Rows from block 9 of a small image classifier, named by matrix and row number. Rows with one number within an expert belong to one neuron, the router's apart. Each number is 128 + 32 x the weight over its row's rms, rounded and kept within 0 to 255. All counts start at 0. Numbers have three digits each.
Before each expert's rows are labels from the 100 images, of 14976, where the router gives the expert most weight on average: "responds to" is what is common among them. Only what is clearly more common there than usual is listed. The data: stained colorectal tissue patches (NCT-CRC-HE-100K).
# router: slot weights (model.blocks.9.mlp.router.weight, 8x160), inputs 0-79
# up: expert up (model.blocks.9.mlp.up, 4x320x160), inputs 0-79
# down: expert down (model.blocks.9.mlp.down, 4x160x320, transposed), outputs 0-79

# expert 1
responds to: tissue: mucus
router.2:113122118126143121119156116128139116106157176133107168131130104104136111127105097127126142139117128167173064105113181111136000172132132125128136162113149183132135128166126128135136134097097140088154157114088120139143102085147120129121136125
router.3:122113148119141087115139136089162113115164140150107139106153136092096105112088074114120123140085138153180074087100140136149000140106170135149181144092150174126171130164121119121142084073099153105145159113125109184169081128172126147121162139
up.0:136145097086097138187082129099122147143155152121108126144086118179226154136132079131096088130134074089072148103148155155080145112077186089119130038087149082165126120087159091088125138100174164156153152136156103113113148136190126094150088110
down.0:130111143085109170085131145098093100177103126150152102117085107143147153088091131138120155118144109127058144130178138165140122145115112124159136127120140129207113124136153127096183093123075112124148150093116111134107088171098184073178095103
up.1:113049074138147069098135082160168114145144113161199151209155123086076101118136167079090120042171162144163108098120096159180130128082164126178150153155080114139163111156104129161151170175111116107119092096140167142139121176106089196127180131
down.1:084187171133173165172095132093116167109123120131192107056119124112171153123112150150184095182086114130087161138127127122130186127122084139113081139120116066112075164079135125100087099109113092139105156150183102147115134090137147091153129111
up.2:098172182155048131117098131123103118092153181158115133091161147113142131126091144077139060115152147144140102100142091160128131111131179090131100119081166129098127097157139084101144151114135155108115167082135109101083144153136093138163167177
down.2:135119112191118177110159113138138113195129162118163114102106116119149072060114156135158143146111161101153143214174105100145120111094104131092095164155155142121148157126145194142158143124113091090132097120088175035100164110137118117149126134
up.3:116148089107171197119071089165110135158115113092111129181126091106140213134156153191156136155112075076126132115160133117120175152182081149123068125117052116129006151135104105121128173180179169157152140114128095125136159092085179104127158131
down.3:157144143143098119181090108106177178131100111088125111106085141073128131147150148163100151161098128104134089110129105112164156133123148154113136110125144161064105118157103168110074087099182144152127122152202066109118185088155193135149126137
up.4:079167114108176176102093102129100189119123102082097133164184134067133172134140119199137144120133083110138127134137073138104175161142104147134113117094125142108079179145135098092134120146181179181134138133123085122134179128110145090122162111
down.4:150138160160084151201104126091179172122076123059127124090094118102125135134115172134118127195085143107154133091109114150168121125140155183112139106145139127102081147163109172125121128103161114139130128153194080149098182097102180081161104124
up.5:129129130106142134056148145140075129096169113130164118142150114075130127094105119109176180123169108128145085140144075151147148143123110106173153174136102156178149079128123092135176174182115071139147126113112085139163072163132107151122160171
down.5:190132159122121167194101134097194164171055080107105069060126136155101132166104168121122092188115079110107173131106120179124143120085161131111149110139156085127106163100139168087157091058135083148109140147146103188101155168126170077166119114
up.6:117131093135089132132124151132089137107121129083155164163145096084150111110111091070124154114165113126144142159096114176123152167052178152168115120129078115165128084128149132150152140144118102152131118146133101126152092157179134104102101138
down.6:094120130155151154171162092151139159160094099140091109126185149171112097158155162125122097138120140111181171158079121188067092081108136159088092104163172141101118162143074155180129129103181129135108093132092126134087191155083138102072117130
up.7:147137127109115108162110172096132117094134085103137108113175188102092163115139145125131150144133099118130106134121141111127132136120205100129133132128110111071122142072160148103103099111153169150086124181134135119146149162189106175108142214
down.7:158091083162127154108184088150121134136134149134139140134120107138139073093090111061125118095176130121143152174147094100166144139130162079155165117149129128149158137094130154158171128153070100086174106126108135138158104157151072135091143175
up.8:063172170167095178118134119080100115147140155091138136159108123090205136144118184172159164132135130118110125146166078116114125144161095168121132092092108159110040150147158084104128125136124137136135174083119087121070138093105176047149104089
down.8:152115074113152103097127132122106142128173149107157134155176127057106134111093116110101182120179119066131052157137140093191148198117173114182130133127108122134101082116160148113116132164109161107131168159189074087191086118189093189115154138
up.9:030160178143055117120087089126116141057147210106138162125157074133161133116118098072137095091154161141134085126126108124111142135090106122165119128090134132101174090154138106132112111152117156112104182102158172075110109115158054168125181145
down.9:097154146186140204172140130117132114145107136121184097083119115117171084110103161139161131148090112099147176193149071115162158112075144105076096113087157139108109174107195206099144112070137129130097097123123117084088178086162148085158112106
up.10:147127163093145165091134118096052139099150123118104150120187144113115145170160140169146089141120095125126139159146092143097151076189127111187125129186088115152100157130131088126146164198147176155118110119115103123118098179070062170115173171
down.10:173148100170101184177117112132142174166083138144121071132082102104160120120083146103122155207158088094104133134108086129159148172091189098117121089074153120101086142107145146089130109055122149114163161114109077161092146107150179082142145125
up.11:165224106126182166092046101160149144178117094169094118122162077146106125079144161112095153160122172089134120162137155133049148149132094138081093164131134151084058125137115132120080149142153132122141178151107101141098157090081138118159169061
down.11:105105150091093109119098157143100126113159118102104158199186168138086146149158124171089147095136148113169093097093200178110120120160138182148125113155122123153148092188112101148131171151182144170089103168186139074163128163118126155127094112
up.12:107201103137181177142080138200128178123064082147111056128150089135118144114142153074116156103140159060125168224115155120052172138135116127087153130132142111077159099122144155148059121146132046123105156147118147110073158125105146153161144062
down.12:098086161081118103128138180129147078084130076109112146134153153129082115144162071141106150123106096157185081088067119120139150108103148124138185148103155172138225144170158152103135119076175156207069059162184148142174119163158120148086075099
up.13:128053073136154069108130078158178119149144115166196144199153130093076106115131185059082114043176162139161114098126108148180132145074166110182146150154083107137162113147113146155148164163111115107121093102142164145132125183112080209133187131
down.13:087186172133171158164093132092123161104125115122194119057115122106164151123121143153184090176075119150092162123126125122133192119127082143105084149127111076111080169090130125101084107113122090149103146155188111143117140091134146090150123113
up.14:098120119102165118113073101088188128126139137161172119142114121138143176140147114150096081131147102118106102065177117085139255121085114087169127127111134135127104109116132170078118097128137183139152143107212125099122135159172081154185135161
down.14:167123100065152100106102154118135130080127133052134117127123139111063156098109101168113173177167135072113086107081190102177139165173124183176155131168116143154164095129141163093114157163119089126129136176146087113181094140133163136145083097
up.15:136136164092151137149134160093144160140128158093113063041107167146156141120160098175152068154098133098074169137174154087080127119114072145111079108153177138126159162077176215106060107088141097157116121182162142092138173127139096116148092079
down.15:164137139133131142189119148078152135149083129137139120114066053148152125097133117085151082141117106148079203121116149146112168102081130113113130117104141081129079157092147136081114092054104116155158143104153164165082130161147147061155114111
up.16:200111128109149088156096084120152093175074057172138113145126153157101115166110222126117109122168120131123155110156128173136148079169141066056151101099111103155071109127144156038155126127144171137150133078113117137062134203096156131162124118
down.16:127153152112079139075109152137119141197132181111188182146051123113142128052078150165154131114155147092085117132165163126145127166180063170128111160169115108160131063130124127113171152174098058113151137126138150073135130140110144064187102107
up.17:167112096064137155151085134083107130177187145111098167152114096171187119110139086150095078125089063105105170109146155144085139114160141124123072075142119070180097154109134115100148155130169191152161119147125139117134156133137134090142125104
down.17:134152151107114180085083151081110094165087132141157114125081080113159167112094144142099180102150092132063120117188130150147158137112106108122146154100118118165103132134166178080159072103094127133122160089120104108076129151125183099178099114
up.18:112143094107161171111063082169122135159107111103115129185117093118132227153155159178156131136113090071128127104159142121117182154154074149139072117114042125124019136141097109126122160179185171154158151116149095132143168094094174107131153145
down.18:152135146139115108181086103115185184124115102081110107095095143079112125146156141156097142178101138106146087104123116119158148127115140167122156123140155179064109119167085162117072098100191118151125115162200064111126183098154182139139124133

# expert 2
responds to: tissue: smooth muscle; tissue: debris
router.4:133094083140086138184054083161155155162064107139111113153106134183100116129142092117091121183108114094123101124121199145147134140101163093122142124068151076147145098143097208107115131055112161130182143127154158130093158143139106107149155114
router.5:128101106138069128194069131136141122137066173147118111147130124151110152093133074082135097168108115108121101122117217175127114126079173142127114097041127093150115131157109149116108093037129157142156170128186158141102131137170112086151139121
up.0:057124090157124186122132148149097140114131100095111121155139225115172127127154101185160121117091093105164097162127145134088086130085137157106169102145195137125154111130089137163151118129184125143097129156127093095173186118173109076160096159
down.0:104174158157147131113157098139083121117119183168139146179157093089155119135067128136145116127125134189096107132140102206099097109137099125126162141128084094140078109165133070118147101125056104078146182069089140117065105112108175070152159120
up.1:153117102200141152133166096119150111146132120117125125165149146148129043146128196079131117074148118143167174151133083056147113127095168079101131092131171119082104174114123146135141158115131110106121087083068128145105183149151091126117141125
down.1:129181161173140137146087094112132157165098156144187113129101097082150117116101195146135169100149133146106148107183101140158128118171082127090096134111102096093097107140122142087107121151129078082160161089101104126068165086078187081188143105
up.2:114132075133161124100138095156127123139103126174181128151147099123098119105157135165136140164104120148114101130151110097170123126147052114079100202105120136109124197197115154114124167110121136129154124100100156119099188118117100109124157083
down.2:092099210110099151133178142140154121085133098079088149094118175163131098126156105130147067127103141153173169126121113128089142060089126119136160108159192152143142147131118118155173134143167139150083095137150148115144130168145083148087129159
up.3:169126096202137098126151103132176133154149153122138120069069106120137054126135188072119124093127205140133170143167127061120099111118131137106102106171162137078116158106102136168090144158113034082095118141120139136158150104126115122107152142
down.3:156112132152084141118143158104149087192113143127158126138071062099142110122061195069047149064190128108105148148168137124162110146124176100146120125135122093172106130132174178105163117165088101086130143088121119136105144142128118152160144128
up.4:147121097139118148149136173128183137134110135087137117129070126162124127090089128078149143103183145058175126139091139167138089132147139191090161106147113097167132097107108207160139164156077059135107139168114089118171128128138130151118104107
down.4:132067077129109144083204115098081125149178140140144172177145138149152084093129114126127110059160121118093136173081113098154113146122137145184040102160126103148107170122138115143145156157106178127126090123138158090169086168151071135047121123
up.5:140150096117167137116144097130110137131182091169086144083192172141122092154059128080117125134166104143131146204084128091098057177134165062155126151138153118105164149061158124125127122116082135096093140125056110150138073153131106126096197143
down.5:122127121075159089058143159118087115158194153141161122092162126056085124117088147151109160081155120146138112107108134178168130175168105150183114135140084123162130116157140101104186161140115080130096146155131098123173083159113185096150110068
up.6:098148161207094145105157081117050137137169153180146209098134159162148097095116106140104085130095190168054140113133098107141122101138105134102131127136148107118171142110057098131174143136130133100127117118117133097090151128100103085135180166
down.6:141114114098156085121122157065173084110162091085123085061152130136117116150166104094099112147144101134143123089131095105127192125091142103138133103116160177139133160104160127080131143084181126182106086123141136123153114151184105150110100100
up.7:127165107167144151133128113118161151119148123097081167079085160174206141103145098150069082152098123142056137117140153076091084142133135139072102121138160151121153156057101130132111151119165122124127119178095089113106196081120162095163094089
down.7:117102098102135048067172133108037099129161174132136162193170104087087108138084089159142104135131126180103115111101142204120095145135142137186148116144072114161045156175136035120179122146085148090160159105104138163163053160130158077126145145
up.8:103132123116130152108136145131052111166113192130127144129182073170113122046147101092127170125118165124146111129118165156097080096122104192135152114157117128167086176163073104203117153161105092111115140185145149158146090125112112141137143131
down.8:130117052167138122186132096161127144117142149148166117226070073083185104146052167128121148115133142129098125151130071112164110162110160111132075108127101112104055121140132143127112151141065117085172145122116111113106123061126141136153123129
up.9:183141146208079123134162096121140146129158125134157160066116157123133034126117154086117139102162174159135132142151122074137108088158137106130120157170147118071161137097117153132106140156067017098104124153136175101141143143121062127078159171
down.9:148138117150113170112123165117160112164098162131135112120087077116133139098083167051133160096186142064108111168159161084133115197110148105133153120133136115155147093115157189115130140158064103095156166090110127098125109134139117140157127098
up.10:067105165162105138098130201146087131116141174151130110123102133048178167148129158186133134093136154140085091136144141130124077117124119181181144131187093133158176131169163112167135143193120123105062131158158138074124158090050144114144069119
down.10:159071099166104153100168130142113135144148144177106151139166149081100076100077168112129196129165134111143089190134091093150084179101147112189169151168115162155166184092126182177181120141051101071124105143122127129162106132119085126082139147
up.11:099165124159143148106120141168148159092107085133156084183167101070079095180160145103098193108185166119170158162118115145136167101119175083141183165144162156042131096163158140168087113158134091111120118096132137110104152157122075188114147148
down.11:114099165094126118094166135150161105129140085122051112058158172161096124156173131128090095094144162128163163125096147134094106143110112148145147099184193188149190122111077134168145095151171141162089096164103124127167107172108122121086105103
up.12:149137094119124151128121146120176136137147113173096090085095187176113109062110112092141123140154139054173128114125177129102039127079150136141114105141204131162151130108098160136136130110093071106136155197102110168148139170154113136181110107
down.12:135104036122169094100168127114113114147143180141147130194130050110163135084072117119085143101146126133046083144114124132151108183118145130171092105136089091149055152140135130121150144136046143099142157120135139104158056124136144116141103091
up.13:112158082144163141111133060133111167138129101155090127116134109149192139150146128161079119130162110123041104160200116044079116162103105075105086117135191171076141150097137156117093128141177163126144143104095081082111189103121133129136137139
down.13:090136153108160065085162145122078092131174160153120143123164046104107131137131109125149089121109127223137158079134132189088128102107063120150107152133105123138053171164131019110151147130123124117159137089122157162131098158134135083135160148
up.14:106146130148148133117168160138058118123173106214127151118203136120153125120112112089049152094105158174104145223106120181075111089098108119125161129142162119127144148079171116197129109118147154136030130138134164125132042108140096142088165155
down.14:143149188140143141155114109099141126109114093125134087104157110138153103181155147075151085103148107172138173108191071136086181059091091087101126101093157122114090135114149107094115118080173098159092123063121156138090161133143124157155135136
up.15:101082095161190096067157108130176063145151162147154148115130094118103106130116145141146065059098198161142116105125154089165098157048071138157111124195158151132100106190090149153160157142108085096125109126122120115176122151135167100162118157
down.15:111115107104123110167102127101130090145058106141140093164114113131157185144138139126138153091097101093103074088190092145146161124117134117098181105092088148124120081142135148128114125105148192171158134099203065166098162128127154087171064153
up.16:156133130198068126108175154128142142112143151125173198122096122126157075091121094095098120112140194176104083122136116085165092094153129108120115169161159134115191115142103140139142153159073074102138117126140195049150134133124053119127134163
down.16:171110101118108146123147168105150082155126154145162124149096088124129106092094122049132175099189106071116102162134128087161146184084191079150153144090133124147146133100190161099144126111081137130148136111128159131156098163187087179115128106
up.17:141125124142128158113146136086067118106148138139119176143125188129182142161112146149164082142123101160055133143182129082164119142153133059184101177162053134144166169100177141149160130169082144093123121113136156156095131098080136128121125114
down.17:147109081144088087113135101114095141188078164128107193170117152129102129089096118132137120157108141104101105128132159141099060144150173155147195132151085120159109160142083110158139166139097172062183178092128105154132128159110130082154113143
up.18:075144171149126098136140155072186057112127128082169124140130115106140115128124146084148151121161154143164107103126095141162120153095146097096208142106098196093160111143183132123116092091146102126115098132081134171078146094152152135141074111
down.18:139206207157114165177097115105153168109146131107138112097109141124183176123137144154193117151098133143106153075185099127111167078143077122080122146044114110097107093096107077098079113088168102140145162116145088147079173080095179129174138148

# expert 3
responds to: tissue: cancer-associated stroma; tissue: debris
router.6:111155078109122158166130104147120154143141174156127137143125112124197128065070083118123138146194115108083139144143110114114143146127098100138103106063118115147147132087163138054098137075121094120211144108105100040071146128155140085151134081
router.7:130116112163168061134172117104122153092112118158144124142119128120092075089140080098115124175158143132119073120142063124157157126094143151154134129129175205090133131132074133108111126067120065130161128159182114169119117143250121104098131110
up.0:107145165122060150173106207135136106118095171099147059104107092138170187113082123100172164158135108056091123134123167116135125119112181119108182100093113114174187098092185130129130114113116135142109169117155149128129095078119146132137086111
down.0:107158159136158119143088132135128190106147116085135194140153144072125157118133106186112155164112137130158092104095127140161144138194101160121155200139116156098136095137086063130104135149173126133107132177133071124142153073111168135118128135
up.1:173148169108104156152110134077123166132090121125108109130134107165123138136159092131147118169098094115098134147121226111116133029127140077140150135117219106125097133098127139119072105101103135129126177142133162141103096169134115140138130165
down.1:060116158088145089098121175099094096125126098104156138105157161106084151115171133186092143064118132128152097101085154166142111142162068191129124132159130139140164139179118151124151162160194131165067072156135124097162119149108156099132042059
up.2:147123117166131168109109111185155141134180073145128126144103164108130138119187204160092135095138169100154136141197166103114104147136097142119083152215132130096099135140114144202127171206148090111086124167108145095119187119043101180136142170
down.2:114065114143081120140200131160102119155165164146121181155044116134155109095084126127142076108113178117136134175118127106154067154156126161177106150162131151190107108158087109172162165180094142082159100126141113131184094129118071087094125129
up.3:166115112136138133099135128127177118165136129125120096109147147145121106097128118090067164116127159099147136151139115153104125117064163099123130065127170145140176124121191212130121119106130137125113140127126146062113156130143059188137141066
down.3:114149120183099168169104092114130131169076164134144117155108060130158112116110162111144138167098140142094169111166133160139089107112146110095160070098097099115092142154116110123105134098107135084197155060096128157062160087085169069192124130
up.4:108103081159167118084197108117085121115083104138107156189139113104072108087121179126139149122136119102126130167159104099132126135154149100133083161166123190118072145142081127122140082201133159140137101119077095165103130111119143125117164171
down.4:149180135136132154177079107148179178167060113080137078081106154160133179159122152164120190164140100055069115139113168127139136163151142150077126108126166089094136116080115150090080117099145115143141179168135085128128172109122176092169085115
up.5:159138138128134157114128102161111121165148143194168114100144181141187191092139149163153113098124105124082159129161132098109139102169054146143061138151071079133087163090137134197104128159126160124106128103140135138132135089083112151159155159
down.5:136125122117144132129173151118163093152125107109105109069159136171129109146160087106113112135106084131140121074113126109125124123054160119101126117070187155122180170123173135080132153037157156184113099148114156102136147164181097112109062060
up.6:110087148129079156139154162136122029093121111091158108131168125114104108127123208072184128082168091108188143132120124072152123140094176060146145126145086081185163113136180117137179125175110104141088074140073155131133124164068112164124116166
down.6:106191138132151137148106111186154203130142109131085138091129149110115162145080115152123175158144142089118059157117133105091105189158093151135168161154166145102133096100103106133093121139136079097126204170168057141169126084141167111141168158
up.7:143140115127152139081165165077105149139163153202093146080172164149133112114080098125096127133098186147097147201145129168111113095155119130176126153232156093164179132111160175143135110147065116088108159126122158118124076139125111083155162101
down.7:147151126105166118151150149166148065094136167173111115160078087127139155143096072096134131118091118193137115044125138133101136107113098095157151131055125126161110099125159140098112108050086100123129155075128163156119070100159151138141127107
up.8:119123160127143121138113129192171149145194113167064089055111155165131110096142109147092103138123156150146156149104146130059121088062114124094179119131190137106180108065112157158096177118127103134067151149141120101150099157129075142108138089
down.8:110134128157067133158097122114078129186096164137153158160116078113148131115113154136133152168111141131072134132134146181149072128166135158109161080120058083148097116150103062129132139121118133088171155087118109142079153101083191032190097137
up.9:160160091120133130042144112117120129167141131223129121084173133114148121117156153129090123122164146143100119182200134130080123116120089082120093147171172176079118169117184159125095158151134096097139135081071146090078139120106084131175134136
down.9:131091150085079113121137144119099086145121092133107161149140154185120112153167081141109057147060096155165164112094172184125110079123137157136131125118148143170120188177148107116168132072168184191111059138125161156133138177118119098100073117
up.10:122100085142113139099208113193127072175153165164127117123118102132147142101088126132109205082089096109126069131091097112126116206079103127133088111120085136164123158136141145129149135063152151168120102146141080112182137137132159081106112123
down.10:136142188125139103143075126106123154146084108112136133073130140142095173169174200165132097108104126143110134065122144197077167099173079167104115136165108072105111128143067089093100131140194105148145139126152132126101168142062160107142100121
up.11:183187179118090154168105105028138187137088124095087133100126081158129143159140107127154123181101128110103132140121222104106131054160148090125140133120186114102104124077123125111040114093099140107136201134122140151103107149118144155121140159
down.11:063133164099140095113067175117120110105131124090164106109146156089098164130142143173111163102115150105159097118090159170155121149149095190136150109148121155141175082181115156122126144156179114149078116162155104071155122122108186111164058074
up.12:103159192175059134110132150174161147125156139167151155117150112070126126154151199140139109107133174148134074138121189139123045133116064184129073174157149103061152107201106104121104125150115109097114196119168182096116144108091101123131123131
down.12:184079083124086154101169148177118098142166119142110163156095132129165104114139098123078178098148089097128086143119103085155150164095183100126125140113118162166180125102168145136151195118142171164107083136151111096189121142159081166067087129
up.13:055137096128145177126118178138111118102119209111072111147105102178155170097143087132125090151084157122105131116119199137091095139087151152145122087128117123173117143136106126183118148138099160095166157128122138127127102085132136091179104097
down.13:099129124119068105118160154133053143117166136141133207194061115079147169133091106185143105120111124142114087120115140123157113167164135121176118160132113142137080093157132051117132157164123189100171152141133080159163096096144145092121125159
up.14:072107100118115116096154174128095115129053096145140139110242092129120117122110096113187134159163136115143125178089147111127121156105121135082171125150194139148207104140115166172152105169112132106118102130100189103177080119145140104125133131
down.14:153100116069134078102126162120170132117163138102102117100153157094070163107115105128137156191099153089172070123055190136124100199110156169202165168169138158151150115139128107138106130132125109131128173176175118145223071147146118157118129128
up.15:128110072179102170156177117208107091123176150150141073085120135122163125116055209081154164053127114084147116157124122094131099181076144092137098079127108081165137150081163125131147169115117099135097124137139100114145121113126125107129143180
down.15:146115157094118130117103132126199176149103076075075118126164161122083161164148147170072119146155133069145097150118144135114116173145129154130179153188192177122089107143106140124117103165182110154126143183142075127172146167128150144136119111
up.16:162181159132104121058135120127150157127151125146119109136178160107095111179113143113038126101153177124165137117153124179138115116110170087133104163152192147096138123185218103114141127140154126068135190121110092077045170170129079157184180100
down.16:149061117143047112145171125134115112093143130113116173159072115116137082094158096144166102170085142145146148156090101083181134117116161126141112144131152177133131195179118093147152197132136145132168020139118146155137116121143088110056117103
up.17:126104105151114130104169144191106071135166172154135127125105179154158132102141153148118133097076156124136193136106119126122125093162139171125091117172087112121116171128112082246136149159136176119062103113121140139137120086089085131125128148
down.17:155136131129120146157161111091163157182079106104125102092132095170145130148144116116147104133138074097085125094100111112122145118078155112104101109073177068112104166108160158069101162054155143168193134117155128109119151166184108108104120076
up.18:106114083184108191120211129208094089147184161179139099109133117131151133089061190074142159038110130102164100174124124112117090165076120117142101112144121099170131133109147131147145178102130102146102124132135103111149112119127120093130154174
down.18:128118151102078106145096152129212166137098079075089137129120154124087178141142156154091097148097150083160098099125138136114120151139134156134209161184167177129097110148096147141116121152178135149141159157147086132152149152134137141156101120

# expert 0
responds to: tissue: lymphocytes
router.0:133118119135131139116051132147144139154100148144048052152126116114121144150123139117108143128166155049150122104149215151081079139110140142135140118132156140134123085144126120165140149138124118030134178110096108122111140122122191187194105115
router.1:095205177110194173119083104146151181096147128170040088098157158149145109132080111085138080134159148108138133145128142113074114137101105140157097143117187141109131079105117127150130094124113096073121216124097104123116071128142149158175180079
up.0:116101158120126110096149160065119130119100141137134123107169115098149107081100100140140095132144130116090104144154002177129163055073106128151139155153120132175185121114135150121245039144125096135106125134168108130117109186123153155121118136
down.0:063108092108196111127178123152125113101182164143065149105181081145129134112141069071149076147095152148165100136103199074096105146047134116178134139132175136157125137124102115179098164097079150108115130139133166126192053168178054169074159141
up.1:160069106123129093123134129115132077172123103046136154132123156088069036126151178110136152073127148106158139141104108171144136143160177177132153123179108136122131118161129158121171125159149116174120062156108131145150127168101141099078110130
down.1:123104148111131102159192117108114130150193096123081174106146157164122123110135092103188073145093120139166149092108123152098077114139110135134119128128166128157080157116082021116156160065159135154174110135132113206141115169144104069081149128
up.2:084093164145123062100126143086133115110110141139140131091110067134164127071143051144126120174097176154097100079130044157135184053066116145126149136096133195184176129138094085122216127160155134184115121148182122132116108144127155120107105118
down.2:092087078075191108095164117179105119110147112112083106103202127152076139159177076128132141153114122101155084168081192096109129166068120153173109144156177161157140141131124145148116141109141161154101108165146154079208080196174083167077140123
up.3:117134090118145114076175135181099080162175166217141117169119153088135083090092137131078164072134158123133126150120087209132101122140139172152128142124114193115146111174154104145110111117187176138126112097126093112112118112107113115136108088
down.3:104111142106083070133147137091150137123139141098079163110151146173090151080144090091137082152129195122146140096122181151078098104133101189163153111161150140156106124149073092169129148136125125126195138130174124132146099166120097078114128121
up.4:196129121122162114101146068125173125165155113185139126121122193153078063172107211106086065061142171132130151125186081161138147095126145065126133147176122121113112099126145159158154116115109101114138103100120109151066139187118101136175182156
down.4:155119162076088079080143164094120108086151126118158169151126152067081161110113096164154091107144101164159082055093156159177148152176130129179155186138102136152126095174133082108161099149122153142158138160185133155177087147142092177102114134
up.5:174129140083131132106161170050079152132139154105119141129170178085146113092109121160128085134141125102061138163151000172116149070145109185140117148171127105160150107098133162118177096142130107127116128097155094079097104154131118142142142166
down.5:065111117101187111117168162123150114090182157130074113071176106131126134111133072078154091141111154139161089121113188061119131155048132113166153165132187154134152114116124121165103135107087134115112134170140165121208061146192058184076140135
up.6:138135128139123129182121102095132135097114175104141112136100127067186132160120165201146124149158061133049128110189107061142144104142108094089112065080127109090100134082178192056096154110148152132134118085151108080103173077170157127149114146
down.6:135140125111122151110133137094102099148106165153154114134105104151148147149054130070160107124147105099086136125144162137157144164124166077164137097112094084190091095104165126104167113124048146091175168103104106198130074149125141091156144121
up.7:103102137130155105158146121069167153114152050117138138113096196146111094160151080170113087137088143146114124062097129114160115138095122170144132133167159156099160118102095162135139080060140118140144103191140130139151173193166091115129102150
down.7:106122126133142135131133115086080082142116175132182135164171095111127071123086131101228144128112116155124180108129097174156152112127123116131093092087085058146100135175150117099164103095086159114167123064093173116076123138131153070184173153
up.8:179121112093125090193123082123169112149101070133136109151118154113117133189127170156133151124166043128103163116131106102131133106151129077089135075076122100086113137062189165047089125064150181150109122077139136134102152137155168161131132132
down.8:110150178080108124081086188075119100144138163138162147104121092112152172135070126107126105112130111120090092076135193182146130164145094140171123150125083099199081069164151120108175135129085135129128166123144106152137084145114191064181085098
up.9:143119120115158086046157075163167093148161090210142144120112181128063041144114160105073138112135170134173112104134124134161072148155133122142114187157148208087141116192094109159157098129126137114133109146100133190131155141113098155120175116
down.9:130068120100097075183130127124144121150101100091107109102157134190086153134184123091138086127126163104135136105108165143090121090092146171130163078164153118152134143161075139145119112116165112153147109139184151145134145190124128093123086114
up.10:101088164133117079134126149080099097110111132144138128104110076138179126084141064126143111164117147142105115094128039155132182031080102155133153121096131182189144128138108072109222116148161132198099115148196121155096108138132165097111087131
down.10:100099090075179097104158115193132129104154108110081113090193135148071138167177079132137134159114138108167080144081196091108132163074120152165093163141188175141138125132112124145102145105147155157115115174152144078209084185171092168083144131
up.11:207131102098112111136123123088084108172121117070136174136126184088084049152121175098134164079150137105143153152138118173126171111183214136089198066154114099113114095104146110113122140158130131154135111086123138121112079157127136130118152143
down.11:133118148099118098129189122090125105115119103084134147128105184153095122104130067140202093139113089141174139072096118128171128132114149112140141143085162144130151132137148099083144091065132128178177102153135119198157111167175120100085130136
up.12:155087102150120097086172128173113120097166097185164153170122137089149108177134148128110124114108076174131107131130105112201101149177149112158079165160067131110120150141141095162178098147136195129155096097171173139173098113134065132045151158
down.12:143110139082083112101119152089107064138085141132171113147119062110120137148107107105132113105133068141108121097100149143164188128101116083162141106080099100175107147166182151077150099072104191166138121087184151136121093186172133113128116126
up.13:138120090116146112075170160167103077172184161194138115154137167047112064075089158123092149050135151109147135156101080224137110127144154173139151145141110176134158095172156107131143124123173152140131101103128090117125117123114108110124111092
down.13:107120152103075086117159141088148135112155129105088180117152160161104139077128069107131075149130188142144150077109171159094102107146101174163147115157151136164109120139083075155153131126129124130195137144170129134158093166133097083105136134
up.14:105133116114123122203118089114155137086118110094123102179132150108145133122134087191157105152126096119116122083135131186125117094064102164098147051048133131105133094109132111089124116018188172153171140104157099109093179148174141128147117145
down.14:110148137129098191096108144108087107154120182152145117111138093136177141121076151086150096115127107134103160131161177187119116128124122119143095132130103079175082136140149125130173127118048115095134164066101144163092093139085141071198111134
up.15:118109133087137117105126150097166099118119113101145183155127059091137128065135076134128098111157109203132101109139127164136141135120091109162152172115081142214152128158187175106205136125084108149132111109108182111105086133096103113155094074
down.15:155174150183110167200105068164189182158083078135112118095108146146160128165144167137143115154118126138125157116161079134086133089140098114047129146110163133069124125086094119118084113087163083121157149113113101151066212096095166099157122150
up.16:194146076097120144114125086167091132113145151179133102190182146109119142081113118130092187159168062117130059130129127176135140101109144092151092159061098096166098111147147126153126142078123130126162150071138072099112103142187090168152163173
down.16:139150072131151133118175138111103122104137185145129121108118136126151162065071065084130159191096114133094073108110121096157130192099151120170128120095093130148147153084144126123126142070051192124151158110158105152158076100165111119119142137
up.17:096142125088129128089141160192154127078187112097146161147162058073142140183114128158079151122155133209153076088096115106154139177146102110158107200151092165114098094169152102124127159144130083119121116174128122086187103115130146110126097115
down.17:149162121157195155162133114156134147156133124153128137073163067133150102106105152113095148129169120149105126129173085121110139117077042101088119178111147133091130146076152164101110166070131048124118147120094126103099166100143162074153119095
up.18:135114121122148115186123146059110127144110114136127113121154105051092110176159154098158144092109098143122164139109130095117182136107175046112163117135121086103132194073182127088114087099100124150113108116114185177112088144159132113106119136
down.18:052124182115096110136135181139151141076170093064115109150091170105119141169147095173148091149080150135217110094095139119156141133105164175142147151136183206124136104155112100145132122124173141172096117201173105128158122130169109161070102154